A small image classifier, trained from scratch: arch swin, 8700 steps.
Rows from block 11, named by matrix and row number. Each number is 128 + 32 x the weight over its row's rms, rounded and kept within 0 to 255. All counts start at 0. After the name is the row's rms in percent of the matrix's.
# v: window attention value (model.blocks.11.attn.v.weight, 128x256), inputs 192-255
v.20 069 [123 207  91 110 104 182 183 140 103  99  93 165 135 105  96  92 153 146 103  61 160  96 116  62 113 184 192 110 134 125 143 147  83 127 134 170  98 102 171 124  94 119  86 120 149 106 177 135 129 142 110 151  77  90 106  80 145 150 130  78 110 137 149 148]
v.21 076 [131  69 155 152 164  90  93 121 187 167 164 107 146 169 195 147 116 130 143 189 107 151 139 185 118  67  89 141 120 122 119 136 173 139 116 105 155 182  94 144 159 119 173 162 110 145 120 131 118 105 172 105 168 165 162 172 108 103 128 165 169 131 120 112]
v.22 075 [125 185 105 104  92 182 172 136  84  85  97 159 111  79  80 106 135 134 118  63 156 102 119  69 127 181 173 108 138 131 135 141  72 110 141 157  91  87 174 107  77 128  81  97 148 110 154 130 140 157  87 153  86  90 102  86 146 146 121  90  93 137 140 155]
v.23 077 [136  62 156 149 162  78  85 122 168 166 166  99 132 174 177 151 132 122 142 193 104 157 131 186 116  69  87 132 127 128 126 121 169 137 117 100 155 174  77 137 165 133 173 151 105 146 108 132 124  99 170  98 164 164 157 172 119 108 129 175 158 117 114 116]
v.24 075 [132  62 147 146 173  81  77 129 167 170 154  92 139 176 182 150 122 125 152 195  95 155 147 187 126  73  78 149 124 119 118 135 176 156 113  93 158 172  84 142 171 123 164 152 107 146 104 136 124 104 160 102 168 161 158 179 115  98 133 177 165 115 120 110]
v.25 075 [129 198 102 109  93 192 175 131  93  80  90 157 118  82  79 108 138 134 109  71 147 104 119  54 125 187 171 108 141 138 144 133  63 109 137 162  94  81 167 115  86 138  87 109 147 110 147 125 140 148  90 156  88  90  87  75 136 139 123  74  88 134 139 133]
v.26 075 [123 201 105 109 101 178 169 136  87  86 104 148 125  74  76 107 132 130 109  58 157 103 123  70 135 176 177 123 141 139 138 130  78 106 151 150 100  83 172 121  94 134  85 101 154 120 142 117 142 159  85 161  88  92 108  81 138 151 123  83  81 135 125 143]
v.27 064 [116 131 127  81 174  81  93 137 147 123 179 108 167 117 153 133  82 105 168 144  95 120 124 182 148 122  92 133  68 128 136 108 126 218  46 138 125 192 156 184 119 136 157 136  88  99  73 160 132 119 145  84 162 194 112 162 105  67 111 146 145 152 136 156]
v.28 059 [135 210 140  78 219 133 128 124 159 154 176  86 156 115 132 110 120 112 193 155  79  89 140 162 108 132 117 148 124  93 153  99 109 245  90 139 102 161 155 165  80 130  89 156 135  75 128 174 156 133  99 142 139 175 102 124  81 121 127 125 119 115 154 122]
v.29 072 [144  62 164 145 166  73  81 124 176 168 143  94 125 168 169 147 120 116 150 201  88 150 153 194 129  69  77 143 135 120 120 117 181 142 114  95 158 164  78 144 169 135 162 136 113 148 104 119 122 109 155 104 176 171 151 178 119 112 121 176 156 110 112 129]
v.30 076 [138  74 158 155 161  75  85 127 177 168 162 102 131 166 186 155 106 129 142 199  96 160 145 184 123  73  80 139 123 121 127 128 178 152 128  99 160 172  80 128 168 131 163 157 108 145 107 141 107 100 170  98 171 164 156 171 113 101 135 180 175 123 115 116]
v.31 067 [145  73 173 147 145  71  81 122 158 160 150  92 122 150 163 158 116 124 155 172 100 170 125 173 135  67  73 145 129 147 114  98 172 138 129  91 156 161  89 131 161 159 179 122 117 134  90 113 118 115 145  98 172 153 136 183 122  96 133 183 148 119 108 121]
v.32 119 [104 140 119 136 130 149 204 108 162 102 151 134 153 150 165 108 108 166  76 127 125 164 105 112 141 142 192 117 134 157 162 148  87 127  96 141 104 172 177 130 138 132 162 181 123  93 124 146 126 131 149  78  58 132 143  55 180 101 150  57 131 156 127  88]
v.33 125 [148 122 137 123 127 103  55 152  88 164 110 133  98 104  81 144 150  92 179 120 125  92 150 143 123 118  64 135 123  93  91 107 163 120 156 111 160  89  86 127 118 122  90  77 138 161 134 108 122 124 108 174 191 131 120 191  77 160 101 196 122  95 116 171]
v.34 122 [105 142 124 135 128 148 195 109 159 107 150 129 152 155 164 117 109 165  77 129 120 163 110 114 135 142 196 122 124 157 165 147  88 130 101 147 101 160 167 125 137 131 166 181 127 100 121 144 128 129 152  86  58 130 141  52 177  96 151  59 130 157 130  90]
v.35 129 [153 118 141 129 129 119  79 153  87 161 113 138  94 101  85 134 152  90 180 118 134  94 161 144 113 120  80 144 120  99  86 110 177 124 162 114 159  86  87 127 113 120  85  70 147 166 150 113 124 109 105 173 172 133 115 179  80 168 102 178 127  95 111 162]
v.36 123 [ 97 143 118 130 131 141 193 108 161 103 153 122 154 152 167 111 110 162  80 130 125 157 102 114 136 144 193 124 129 159 161 157  85 131  98 149 103 168 176 124 135 133 167 177 123  94 123 144 125 132 145  88  67 126 137  54 180 100 152  58 136 161 126  84]
v.37 123 [154 118 131 117 131 104  58 140 100 156 106 131 104 106  88 143 147  92 177 128 135  89 150 141 126 108  58 138 124  98  97 102 160 127 157 112 153  86  83 133 119 120  86  73 131 160 132 111 127 122 105 177 199 128 112 202  72 156 106 191 123  96 129 168]
v.38 124 [155 118 129 122 122 114  58 143  93 157 104 128 100 108  87 142 148  89 179 129 130  93 148 144 126 115  64 133 129  98  97 108 168 123 154 114 155  89  82 138 122 123  90  75 135 160 138 106 121 122 104 181 193 129 119 201  78 156 100 204 121  92 127 168]
v.39 123 [110 147 124 139 132 146 198 104 165  97 152 123 158 150 167 108 109 158  81 130 124 168 105 119 134 140 195 115 128 161 162 152  84 136  98 139 102 164 184 125 135 136 165 184 119 100 118 140 132 136 150  76  60 123 145  59 175  94 151  62 135 153 129  88]
v.40 123 [150 118 132 119 127 103  69 150  91 162 107 131  96 102  87 142 141  92 180 126 136  94 152 141 117 121  59 136 125  99  88 107 166 120 159 107 156  97  85 130 121 119  93  76 137 161 132 105 123 120 110 174 200 128 120 192  74 155 101 198 116 100 126 169]
v.41 124 [155 116 133 127 125 115  58 151  90 154 108 133 104 105  87 142 145  95 180 124 130  91 155 139 121 111  63 141 122  97  96 104 166 126 158 106 155  87  84 135 116 117  88  66 139 164 139 115 116 122 104 173 196 128 112 193  76 158  99 190 122  93 126 161]
v.42 124 [106 138 122 130 126 148 203 108 161 102 149 122 154 149 167 117 107 164  74 132 121 158 105 119 132 144 191 117 127 159 166 155  85 133  96 141 101 163 173 128 145 133 165 182 121  97 124 143 129 132 156  85  60 130 142  50 177  98 157  64 132 159 126  83]
v.43 128 [107 144 124 130 133 149 181 105 165  93 146 130 160 151 170 122 103 161  76 130 120 164  97 114 142 137 180 116 132 154 166 154  82 136  95 147  98 169 174 131 137 139 171 181 116  94 114 146 135 142 152  78  68 122 143  74 175  96 150  70 129 162 133  94]
v.44 126 [101 143 129 135 125 144 189 105 165  97 152 123 158 153 166 112 107 165  80 130 124 158 107 113 136 142 194 119 130 158 166 155  88 131 102 141 102 165 175 121 138 134 169 180 120  94 121 151 131 138 144  80  67 126 138  62 183  99 160  66 133 159 129  93]
v.45 123 [105 142 125 134 128 149 202 108 164  99 151 127 153 152 169 116 103 165  75 131 123 163 106 112 131 139 192 122 131 159 168 150  88 128  95 143  99 171 175 124 141 133 164 181 121  94 116 147 132 139 151  78  61 127 141  60 180  99 152  63 138 158 126  83]
v.46 124 [104 140 124 132 133 146 194 114 165 101 150 130 156 152 169 110 102 164  80 127 122 158 106 111 140 141 196 116 139 162 160 153  93 133  94 142 100 169 177 115 141 127 165 183 130  96 121 147 123 132 151  84  61 122 139  65 176  99 153  59 141 157 125  91]
v.47 122 [151 120 132 131 129 101  56 148  94 156 102 134  97 100  92 142 159  91 179 129 128  91 147 142 123 110  66 144 123 100  89 103 169 118 161 116 149  94  79 138 115 128  90  66 133 155 135 111 124 115  97 172 195 128 109 192  78 155 108 197 119  98 127 160]
v.48 128 [107 138 119 136 127 147 183 105 169  97 150 126 163 152 170 120 110 161  86 126 122 165  99 109 140 147 182 117 138 163 165 149  84 141  93 141  98 171 172 132 137 131 168 183 117  93 111 148 133 148 146  79  69 127 148  73 182  96 160  70 131 157 136  94]
v.49 122 [108 141 121 135 127 148 202 113 166  97 150 127 158 152 163 117 109 164  75 128 133 161 108 113 135 143 192 117 130 162 162 154  85 130  94 144 101 161 179 124 137 134 167 178 125  97 121 150 131 133 142  78  64 125 141  59 179 100 156  64 127 159 128  88]
v.50 123 [153 117 132 122 123 110  58 154 101 160 106 130  99 105  86 147 153  88 175 126 130  93 157 146 120 113  60 139 127 102  92 100 165 123 155 116 157  84  88 132 118 122  88  76 133 162 138 104 128 128 111 173 197 128 114 196  78 154 102 197 124 101 132 172]
v.51 120 [154 115 134 118 125 112  50 141  90 159  99 128 104 105  91 139 145  86 178 121 126  86 149 143 123 108  65 146 125  93  91 109 166 125 155 117 148  93  81 132 118 124  85  71 133 155 139 111 132 127 113 179 200 124 120 202  75 159 105 201 118  97 134 175]
v.52 122 [105 141 129 133 128 144 199 106 165 101 147 123 160 151 166 108 107 165  78 124 124 156 103 112 135 143 191 124 133 160 159 154  92 129  98 142 106 161 176 124 136 139 163 186 122  93 126 147 125 135 148  81  60 131 136  63 180  99 154  56 132 161 125  86]
v.53 124 [152 116 129 122 128 110  65 147  96 157 102 131  96 103  99 143 146  91 174 123 131  94 152 135 117 115  65 140 129  96  92 104 171 124 159 116 164  87  84 137 115 126  88  75 133 159 133 105 124 118 107 177 196 130 110 194  77 160  98 194 120 104 127 169]
v.54 123 [101 145 122 141 129 145 201 107 161  97 153 128 159 159 168 108 111 162  79 127 130 159 104 110 134 142 193 125 133 162 161 153  90 133  95 146 106 166 175 123 134 128 160 181 129  94 122 148 130 125 144  78  53 128 137  58 183  97 162  62 133 159 131  84]
v.55 121 [156 116 129 126 126 106  55 145  96 165 111 131 102 106  89 142 150  86 182 125 135  89 151 141 123 112  66 131 126  94  94  99 168 128 156 112 152  93  86 133 116 122  88  78 139 157 136 115 125 122 106 177 190 129 118 195  73 158 106 198 124  99 126 171]
v.56 122 [107 134 123 139 125 145 198 108 166 103 151 124 153 150 169 109 107 165  71 124 124 166 107 112 131 148 194 118 129 150 166 153  90 127  99 139 102 168 175 130 133 130 164 186 130  92 117 149 130 134 148  80  55 122 140  57 179  99 152  62 134 159 125  87]
v.57 122 [149 118 132 121 122 109  57 137  90 154 107 128 104 102  84 147 146  88 176 126 136  96 148 145 125 117  60 131 129 100  94 108 165 126 164 113 159  88  79 135 120 125  87  73 135 155 133 110 128 120 105 180 197 127 116 198  82 160 102 198 120  96 129 169]
v.58 126 [155 112 127 119 129 105  63 150  87 157 105 131  99 104  90 144 152  88 178 128 135  88 148 140 117 116  66 136 127  91  93 106 174 125 162 111 156  90  82 133 123 126  89  79 131 165 139 113 124 118 109 169 191 129 119 190  73 156 104 194 114 100 127 171]
v.59 120 [156 116 132 126 129 111  52 150  88 158 104 123  91 108  93 143 146  88 175 132 139  96 144 144 121 111  62 141 126  96  95 106 167 121 154 118 157  95  78 124 117 127  93  76 132 156 139 113 130 126 104 172 195 127 119 200  76 157 103 195 126 101 128 170]
v.60 126 [151 110 127 120 124 104  65 154  90 161 109 123  96 104  85 142 153  97 172 130 136  93 156 144 120 118  67 138 123  91  94 104 172 123 158 118 156  84  80 132 119 120  89  72 137 166 141 110 123 120 112 177 185 128 111 192  77 157  94 188 121  99 125 166]
v.61 125 [106 140 124 135 134 146 198 108 165  94 154 122 157 153 160 120 105 165  79 128 127 161 103 118 133 147 192 119 133 160 166 159  83 133  97 145  99 169 175 126 132 126 158 183 124  88 120 145 136 139 153  79  61 127 142  67 177  98 153  59 133 161 133  83]
v.62 121 [102 147 122 134 127 149 198 109 166 103 149 134 150 150 169 114 105 167  81 131 124 160 101 116 132 136 192 116 128 158 157 148  90 134 102 138 103 162 171 126 140 130 164 183 133  94 123 147 129 137 152  78  59 130 143  59 175 105 152  64 134 162 125  84]
v.63 125 [104 141 123 139 131 144 204 108 158 102 152 124 158 149 166 115 109 167  73 128 124 161 105 118 129 140 193 124 137 158 163 152  87 134  99 149  98 172 178 124 136 132 161 187 123  90 123 144 131 138 148  81  61 121 137  59 181  99 153  66 136 155 125  89]
v.64 073 [163 162 152 148 155 149 226 136 106  93 150 138 157 128 129 124 106 143 117 107 156 122 135 151 152 119 215 148  74 155 142 158  92 154 101 148 102 128 132 161  68 154 115 134 124 106 118 110 157 105 127  65  29 136 126  38 149 148 128  38 103 159 130 145]
v.65 071 [166 164 141 138 152 148 212 130 113  91 150 131 154 112 145 128 105 145 126 105 153 139 114 150 147 112 216 149  96 144 142 146 107 175 101 155 112 128 131 155  63 153 124 134 139  95 123 119 157  97 131  66  38 123 133  43 143 144 122  39 102 160 132 138]
v.66 055 [107 108 112 106 128 100  70 130 180 180 108 130  98 115 157 111 124 110 119 136 134 124 115 106  58 116  64 133 108 101 136 126 154  50 158  77 124 149 115 104 189  88 124 155 137 161 147 105  95 121 144 136 190 152 130 184 167 132  89 185 103 120 146 136]
v.67 065 [157 161 162 127 166 136 192 113 122  92 133 137 165 107 140 149  63 141 111 127 138 163 110 146 169 118 191 176 113 126 140 162 105 168 110 148 111 153 134 170 106 137 159 131 135  74 138 126 161 131 140  63  66 137 106  68 129 122 102  72 123 151 131 134]
v.68 057 [122  71  79 152 127 141  84 125 154 198 154 128 104  91 129 116 184 111 159 118 137 107 115 131  69 139  57 119  94 130 142  96 150  78 155  94 141 102 107 148 174 137 132 145 140 168 140  91 100 153 113 164 196 135 126 162 163 132 103 184  95 112 165 162]
v.69 071 [ 87  91 110 108 102  99  28 122 133 173 111 113  95 140 122 126 151 114 135 147 105 127 133 111 101 141  38 109 185 110 107 101 152  87 157  99 159 122 131  93 185 107 146 122 115 167 131 137 107 161 122 190 224 119 134 210 107 121 137 214 148  95 130 106]
v.70 071 [161 162 145 143 155 144 222 129 112  85 148 139 157 125 128 122 115 141 112 106 151 132 144 137 149 109 214 151  78 152 132 152 101 165 105 163 110 129 134 166  67 142 125 122 129  93 125 115 155  96 140  69  28 129 122  50 145 147 114  48  95 152 130 155]
v.71 073 [ 89  86 113 115 105 107  29 116 153 173 113 114 103 140 137 140 146 112 132 157 101 127 129 121 109 142  31  98 173  98 112 111 153  87 167 109 162 128 127  94 186 107 146 124 113 152 135 136  95 157 123 183 221 120 136 210 112  97 135 220 146  93 120 115]
v.72 077 [161 156 137 155 160 162 231 140 115  90 149 136 146 113 126 118 118 146 120  99 154 127 135 132 146 120 217 135  73 150 135 147 106 167 101 149 111 124 128 153  71 141 116 136 137 100 125 114 156  94 137  68  26 140 116  32 147 152 130  34 111 154 124 147]
v.73 069 [171 165 152 140 157 153 229 132 112  78 138 138 151 128 123 117 102 154 121 106 158 150 124 126 154 120 212 147  79 140 151 152  95 171  93 146 103 134 126 178  64 152 110 127 129 108 129 122 171 108 122  74  32 125 122  45 137 146 112  43 113 154 127 153]
v.74 076 [102  89 118 116 101 111  21 123 132 162 102 121  97 133 126 128 145 119 137 151  97 127 124 106 114 128  41  98 173 111 116 106 155  92 152 101 148 123 132 101 190 117 141 119 128 170 139 136 105 149 128 185 231 122 132 211 114 112 134 220 155  90 133 111]
v.75 065 [176 164 149 130 164 147 219 127 115  74 132 110 152 113 148 123  85 151 117 110 161 144 133 130 137 103 207 152 100 129 146 165  99 163  96 167 108 153 132 179  57 154 119 130 131  98 131 119 163 112 151  61  55 129 120  47 144 143 100  53 100 154 132 156]
v.76 067 [ 88  92  94 124  93 106  34 131 148 177 109 118 105 144 137 127 156 124 140 144  94 119 124 120  91 140  42 115 169 114 105 101 164  91 165 112 151 119 119  93 188  98 146 114 118 159 131 148  96 142 126 191 226 115 135 200 106 105 137 211 152 103 117 105]
v.77 074 [100  87 109 109  94 104  22 122 147 156 105 114  94 138 127 136 147 114 137 157 107 124 117 120 106 132  52 106 177 107 116 104 154  83 156 110 147 128 119 108 189 101 146 114 126 147 132 135  91 160 122 178 230 129 126 218 115 106 117 216 156  95 133 123]
v.78 068 [ 90 100 102 110 101 100  35 113 130 171 122 131 104 137 124 131 166 117 139 146 105 113 139 116 100 139  43 100 167 105 104 100 160  81 159 112 133 131 122  89 200 101 129 122 115 164 138 138  91 140 115 194 213 124 135 210 116 111 132 206 143 106 112 108]
v.79 071 [161 166 144 158 149 155 218 124 117  85 139 145 163 117 136 128  96 145 124 102 157 144 126 136 150 128 211 147  81 149 144 162  92 164 106 156 118 140 135 162  70 143 119 142 146  97 128 124 161 106 137  55  37 132 119  54 142 146 129  41 113 160 136 135]
v.80 072 [158 169 146 147 155 150 230 124 110  90 146 136 152 114 128 127 104 126 122 100 158 134 138 134 146 118 220 146  82 144 137 162 105 161 106 146 109 129 127 167  66 161 108 130 124  98 116 112 149 103 137  62  32 138 115  38 142 152 128  47 103 155 127 152]
v.81 076 [ 92  83 117 119 103 100  27 117 145 164 108 112 100 136 137 149 145 111 140 153  99 124 127 122 108 124  48 116 170 107 107 105 151  85 170 112 152 126 126  96 188 108 138 112 129 155 131 140 104 161 130 186 228 119 132 226 114 115 136 228 155 101 140 108]
v.82 067 [ 83  94  90 115  87 114  42 134 138 185 112 123  95 139 118 123 177  98 137 139 101 109 133 141 100 147  52  97 166 110 108 108 151  91 159  87 151 116 110  88 188 104 133 106 121 155 129 136  85 138 112 201 212 114 134 201 118 106 147 194 134 100 126 101]
v.83 074 [ 89  91 102 114 107 108  19 124 144 159 116 117 102 151 136 139 145 108 137 152  96 114 120 118 110 136  41 111 169  97 112  97 153  97 164 106 152 131 129  87 191 106 142 121 135 145 130 134  92 155 130 180 240 123 130 218 112 110 137 229 143  92 133 101]
v.84 074 [164 174 145 147 159 152 236 140 114  89 147 137 157 116 122 116 111 133 116 109 156 137 128 132 148 116 224 149  77 155 142 151 101 164  93 147 104 128 141 165  70 158 124 135 128  97 126 114 156 104 136  73  35 137 123  52 141 141 123  41 107 166 130 145]
v.85 062 [132  79  77 148 131 117  87 136 143 193 123 133  99 104 107 115 204 101 161 126 132  85 140 121  76 133  57 122 109  99 131  88 157  78 160 104 139  93 115 121 147 142 111 143 101 159 137  80  87 145 107 185 178 128 116 182 144 132 112 191  90  99 135 164]
v.86 060 [ 89  85  99 153  80 128  73 135 129 159 167 138  94 152 108 131 178 109 119 135 118 114 111 152 100 165  68 102 147 154 127 109 147 102 153  87 136  87 108  64 217 105 141 144 123 155 132 129  85 118 130 182 194 106 154 184 151 131 188 186 149 124 136 100]
v.87 071 [165 161 148 142 150 157 225 132 114  72 145 137 159 114 134 126 103 145 128 101 170 138 137 145 146 127 204 153  91 136 145 149 102 169 102 153 118 128 141 163  75 157 128 135 135  97 125 129 162 109 129  70  31 129 129  45 146 154 129  50 110 153 136 142]
v.88 071 [168 175 145 134 147 152 227 130 118  83 151 143 157 128 131 120 102 146 120 105 152 130 124 132 160 110 213 149  80 151 148 157 107 165  95 161 110 129 126 166  67 154 118 136 131  93 115 118 161  96 133  70  27 144 126  40 141 149 118  38 107 154 133 149]
v.89 070 [ 93  91 113 118 100 113  39 122 149 168 116 130 102 138 122 134 152 108 143 146  96 116 131 114  98 134  49  95 175 112 107 103 166  94 164  99 149 127 121  87 189  90 143 125 125 153 128 147  99 148 138 194 221 119 131 211 118 110 140 211 144 105 129 112]
v.90 069 [171 163 150 131 164 152 218 128 114  79 141 133 157 121 134 136  94 151 117 107 159 129 134 130 151 105 205 152  90 146 145 155  94 169  97 167 116 141 133 164  65 165 105 131 144 101 118 109 167 118 133  64  54 133 129  52 149 149 112  49 109 151 122 153]
v.91 068 [ 78  97  96 126  99 120  29 135 143 169 119 120  91 144 121 134 160 125 132 158  95 117 123 128 101 156  47 103 167 105 117 106 152  90 156  98 147 116 126  84 189  97 134 128 127 156 132 135 100 159 120 197 222 119 136 214 118 116 138 209 151 102 132 103]
v.92 072 [158 169 148 145 157 148 234 130 118  80 145 133 148 118 127 133  98 127 119 104 152 142 126 141 146 122 209 160  94 138 139 153  93 170 114 153 105 129 136 165  60 150 120 131 139  98 119 118 153 100 133  63  38 120 127  41 147 138 115  39 100 157 134 147]
v.93 075 [154 173 149 144 148 162 224 136 110  93 151 133 164 104 121 121 104 137 110 117 162 146 130 138 145 119 215 157  79 150 148 156  98 162  96 145 100 132 138 167  73 146 114 135 130 114 131 123 149  98 133  61  39 125 121  39 144 148 121  39 104 155 132 156]
v.94 074 [163 161 143 142 149 157 218 133 108  84 148 141 161 114 128 124  98 145 119 101 157 131 130 131 142 119 222 151  80 147 143 143 109 160  85 145 106 123 131 161  65 147 112 142 130 104 128 116 158 100 137  64  26 140 128  40 147 151 124  43 101 159 134 146]
v.95 068 [156 161 153 126 152 151 221 131 119  88 142 131 158 109 131 119  96 148 114 110 151 134 156 132 152 109 210 157  90 130 147 154 111 158  96 167 112 140 137 173  60 161 112 136 135 111 120 117 169 110 142  67  25 130 124  39 142 153 109  49 110 163 133 140]
v.96 122 [116  86 158 138  84 105  71 143  86 181 144 129 103 135  98 127 129 108 120 151 121 122 157 168  97 111  75 130 133 133  91  65 190  98 177 110 172  97  85  91 121 161 129  80 119 172 147 147  91  81 115 165 184 154 149 179 102 144 154 185 134 127 106 105]
v.97 119 [125  81 151 141  90 120  56 149  96 182 151 131 106 129  96 122 139 115 125 164 125 125 145 155  96 109  57 138 127 126  93  75 187  90 180 114 162 106  85  80 128 152 137  86 134 159 144 150  95  83 129 171 192 151 138 192 104 136 159 196 126 117 103 104]
v.98 122 [136 172 105 117 182 140 183 110 170  73 111 133 159 129 165 135 130 140 133 103 139 134  96  89 155 146 178 125 127 127 165 185  63 158  84 149  84 157 168 160 138  93 128 177 121  90 113 103 159 175 137  92  77 104 111  73 160 115 102  75 126 143 160 156]
v.99 117 [120  76 152 145  88 119  62 138  96 183 149 118 103 133 100 121 139 112 125 153 123 122 154 164  93 112  60 139 131 132  88  72 183  95 178 112 173 100  84  86 121 155 135  83 130 162 144 144  95  87 124 172 197 146 141 189 100 139 151 187 123 121 108 103]
v.100 108 [120 108 166 121  62 123  88 135  97 154  99 119  94 141  96 137 122 124 120 171 129 119 163 159 125  95  93 124 149 131  83  94 183  88 167 102 160  91 106 102 101 155 115  71 128 159 127 149  98  86 118 147 170 145 179 169  90 162 133 179 130  96  90  92]
v.101 125 [130 163 103 117 170 140 187 115 162  73 117 131 158 129 150 124 116 146 120 107 122 139 103  94 163 145 191 131 126 131 164 182  65 161  79 145  86 154 167 166 150 100 122 177 126  91 121 112 160 170 131  84  70 110 110  69 156 117 113  75 134 134 162 147]
v.102 134 [144 143 110 117 180 134 162  95 158  80 124 150 161 129 166 135 116 138 125 105 123 138 100 122 149 150 166 144 121 122 170 173  67 169  77 162  86 161 162 157 165  92 134 184 132  89 130 124 168 170 139  90  94 120 114  93 146 115 121  87 138 139 165 146]
v.103 121 [121  84 152 137  76 116  74 149  88 179 130 136  98 134  92 128 135 113 119 154 109 124 156 160 110 107  76 127 132 132  83  77 189  88 178 100 177  92  91 102 116 165 135  72 121 166 144 140  88  80 110 164 179 150 146 170  99 146 154 177 128 116  92 108]
v.104 119 [128  84 147 140  92 122  58 143  99 176 147 126 104 129  97 124 130 113 122 159 121 120 148 165  99 106  61 135 133 129  96  74 194  95 180 112 169 105  81  88 126 160 134  82 130 159 146 153  97  80 115 163 197 146 143 198 102 139 156 191 125 118 100 110]
v.105 118 [120  81 153 145  90 117  63 145 101 182 151 128 104 127  98 127 129 111 126 158 126 116 155 159  89 105  59 137 131 127  94  80 191  94 174 118 175 103  87  85 126 159 130  84 134 153 144 148 101  84 127 175 194 149 146 189 106 139 152 196 133 119 103 104]
v.106 119 [119  81 153 145  94 120  57 143  97 177 155 122 103 127 101 124 139 110 127 155 126 116 152 160 101 108  64 132 125 127 100  74 183  90 181 120 166 102  87  90 120 161 137  84 128 164 140 150  96  80 122 164 191 144 145 190 110 137 149 197 124 119  99 104]
v.107 119 [134 178 101 111 171 139 196 116 159  77 108 129 154 123 162 124 117 137 132  96 136 135 101  98 164 147 190 127 122 125 160 188  61 165  80 143  93 157 174 164 134  90 122 177 120  93 119 113 158 175 139  89  67 105 112  65 153 120 102  65 128 140 150 147]
v.108 101 [166 145  99 109 178 155 180  78 205 105  93 143 157 102 164 143 109 155 122 130 130 139 102 125 127 134 158 152 102 121 175 156  72 157  91 145  81 171 153 165 150 104 125 174 123  94 149 114 190 172 141  94  70 143 125  88 171 139 104  85 129 121 173 154]
v.109 119 [137 171 104 111 172 137 195 111 160  72 102 132 147 121 154 130 116 146 130 106 130 137 107  89 165 146 186 121 125 124 166 181  68 161  80 141  81 151 170 170 134  98 117 173 126  98 117  99 164 172 129  90  65 110 112  62 153 119 102  59 129 132 157 150]
v.110 120 [133 170 104 119 176 131 194 114 160  81 108 127 151 124 165 138 121 143 135 105 142 137 102 103 157 142 186 127 125 129 164 184  65 169  76 137  85 156 170 170 128  90 122 171 127  94 113 110 159 172 135  88  66 105 113  67 149 115 106  66 125 133 154 153]
v.111 119 [133 173 102 113 171 143 192 115 156  77 110 131 157 122 157 135 111 144 129  99 135 139 106  97 164 144 186 119 129 129 165 180  60 161  77 142  83 151 175 165 135  96 125 167 129  96 108 115 165 169 134  87  67 118 116  67 147 111 105  61 126 138 156 155]
v.112 127 [120 101 154 129  75 107  85 138  89 181 122 111  90 130 102 125 138 119 124 151 127 112 163 148 104 103  80 112 131 128  89  80 188  92 176  98 169  97  94 101 105 165 131  77 129 169 129 148  92  83 122 165 174 151 154 166 101 150 142 178 126 111  91 108]
v.113 120 [124  84 145 142  85 111  66 145  93 180 151 124 103 128  99 125 141 115 123 158 119 120 153 160  96 109  60 137 127 130  90  72 185  99 177 114 171 102  87  85 120 162 127  83 129 159 143 145  94  80 124 172 196 145 145 189 106 134 156 190 121 119 100  99]
v.114 119 [132 170 102 109 173 140 190 111 166  74 107 127 146 123 158 136 127 142 136 105 134 128 108  93 170 146 191 121 131 132 167 182  66 165  80 139  85 155 173 169 134  90 121 173 125  98 118 105 164 177 129  90  64 111 122  67 150 122 110  68 127 139 147 146]
v.115 121 [114  80 164 135  71 113  79 147  96 178 135 128 100 131  96 126 130 122 112 163 112 121 161 159 103 108  76 127 127 128  89  69 190  98 178 107 174  89  89  98 125 158 133  72 127 173 141 142  91  79 117 158 182 159 150 175 108 142 153 183 135 122  96  94]
v.116 131 [115  89 150 138  77 111  80 141  88 181 137 119  94 128 104 118 139 108 132 142 136 108 157 150 100 107  72 117 137 124  84  75 185  83 181 110 162  94  96 102 100 160 130  80 130 170 132 148 100  90 116 174 182 143 149 177 101 143 145 186 117 113 104 103]
v.117 122 [137 175 102 116 168 145 191 111 166  75 110 136 145 133 166 137 124 147 129 104 139 133 106  96 166 149 192 133 128 129 165 181  66 160  78 152  85 161 169 167 133  96 124 175 123  90 115 107 164 169 140  82  68 110 122  75 150 119 104  68 127 138 160 153]
v.118 121 [119  86 150 142  84 112  69 146  90 178 151 131 103 132 100 125 137 113 115 156 119 122 155 161  93 116  64 135 124 132  93  76 186  93 175 112 172 100  84  89 120 162 135  86 128 163 146 145  98  79 120 164 189 144 136 190  98 145 156 185 127 118  99 105]
v.119 115 [109 121 151 131  71 123  92 148  84 171 113  94  99 134  86 127 132 119 136 159 137 121 166 147 118 102  88 116 146 125  88  88 188  95 160  95 167  81  94  94  79 171 116  72 136 158 122 132  87  81 104 155 164 135 163 162 109 149 143 170 128 107  88 100]
v.120 120 [126  82 150 136  84 115  69 146  89 180 153 133 102 131 101 125 134 106 124 157 125 124 153 159  91 110  72 133 133 123  95  70 189 100 174 111 173 102  87  82 120 160 136  81 120 163 142 147 100  82 120 167 189 148 141 192 107 137 150 187 125 122 101 111]
v.121 118 [134 173 101 108 172 132 195 115 159  74 113 131 150 126 153 129 117 145 135  97 134 134 104  95 162 141 192 124 125 129 166 185  66 161  79 143  80 159 177 169 138  98 118 166 121 102 115 108 159 172 135  88  62 103 110  67 148 115 102  62 134 141 150 156]
v.122 119 [121  84 150 144  84 114  64 143  88 182 150 127  98 132 106 122 142 111 120 154 125 127 157 160  94 105  67 135 128 123  87  68 186  93 171 113 168  97  88  90 119 162 136  74 129 165 146 148  93  77 118 166 189 150 144 189 110 136 153 192 122 118 106 103]
v.123 119 [135 173 106 117 171 140 197 116 158  74 108 125 149 128 157 135 121 145 137 106 131 138 104  96 165 148 195 124 128 122 159 187  67 160  73 148  81 148 172 167 135  93 128 173 126  94 111 109 159 168 137  86  65 109 121  58 153 121 106  64 124 138 155 154]
v.124 121 [124  86 152 141  78 118  65 142  97 179 145 125 104 128  97 122 135 109 120 157 125 121 145 161  95 114  65 128 129 131  87  67 190  88 173 114 168  94  93  85 118 162 133  88 129 167 138 154  97  86 120 162 190 147 148 185 107 136 153 186 124 122 101 104]
v.125 120 [132 175 103 114 170 139 192 111 158  76 110 128 159 128 157 130 119 139 125  97 143 137 111  94 162 148 192 121 128 135 159 185  65 164  84 138  87 159 167 170 133  94 114 176 122  90 118 113 161 169 132  91  71 112 114  69 144 120 111  63 137 146 158 149]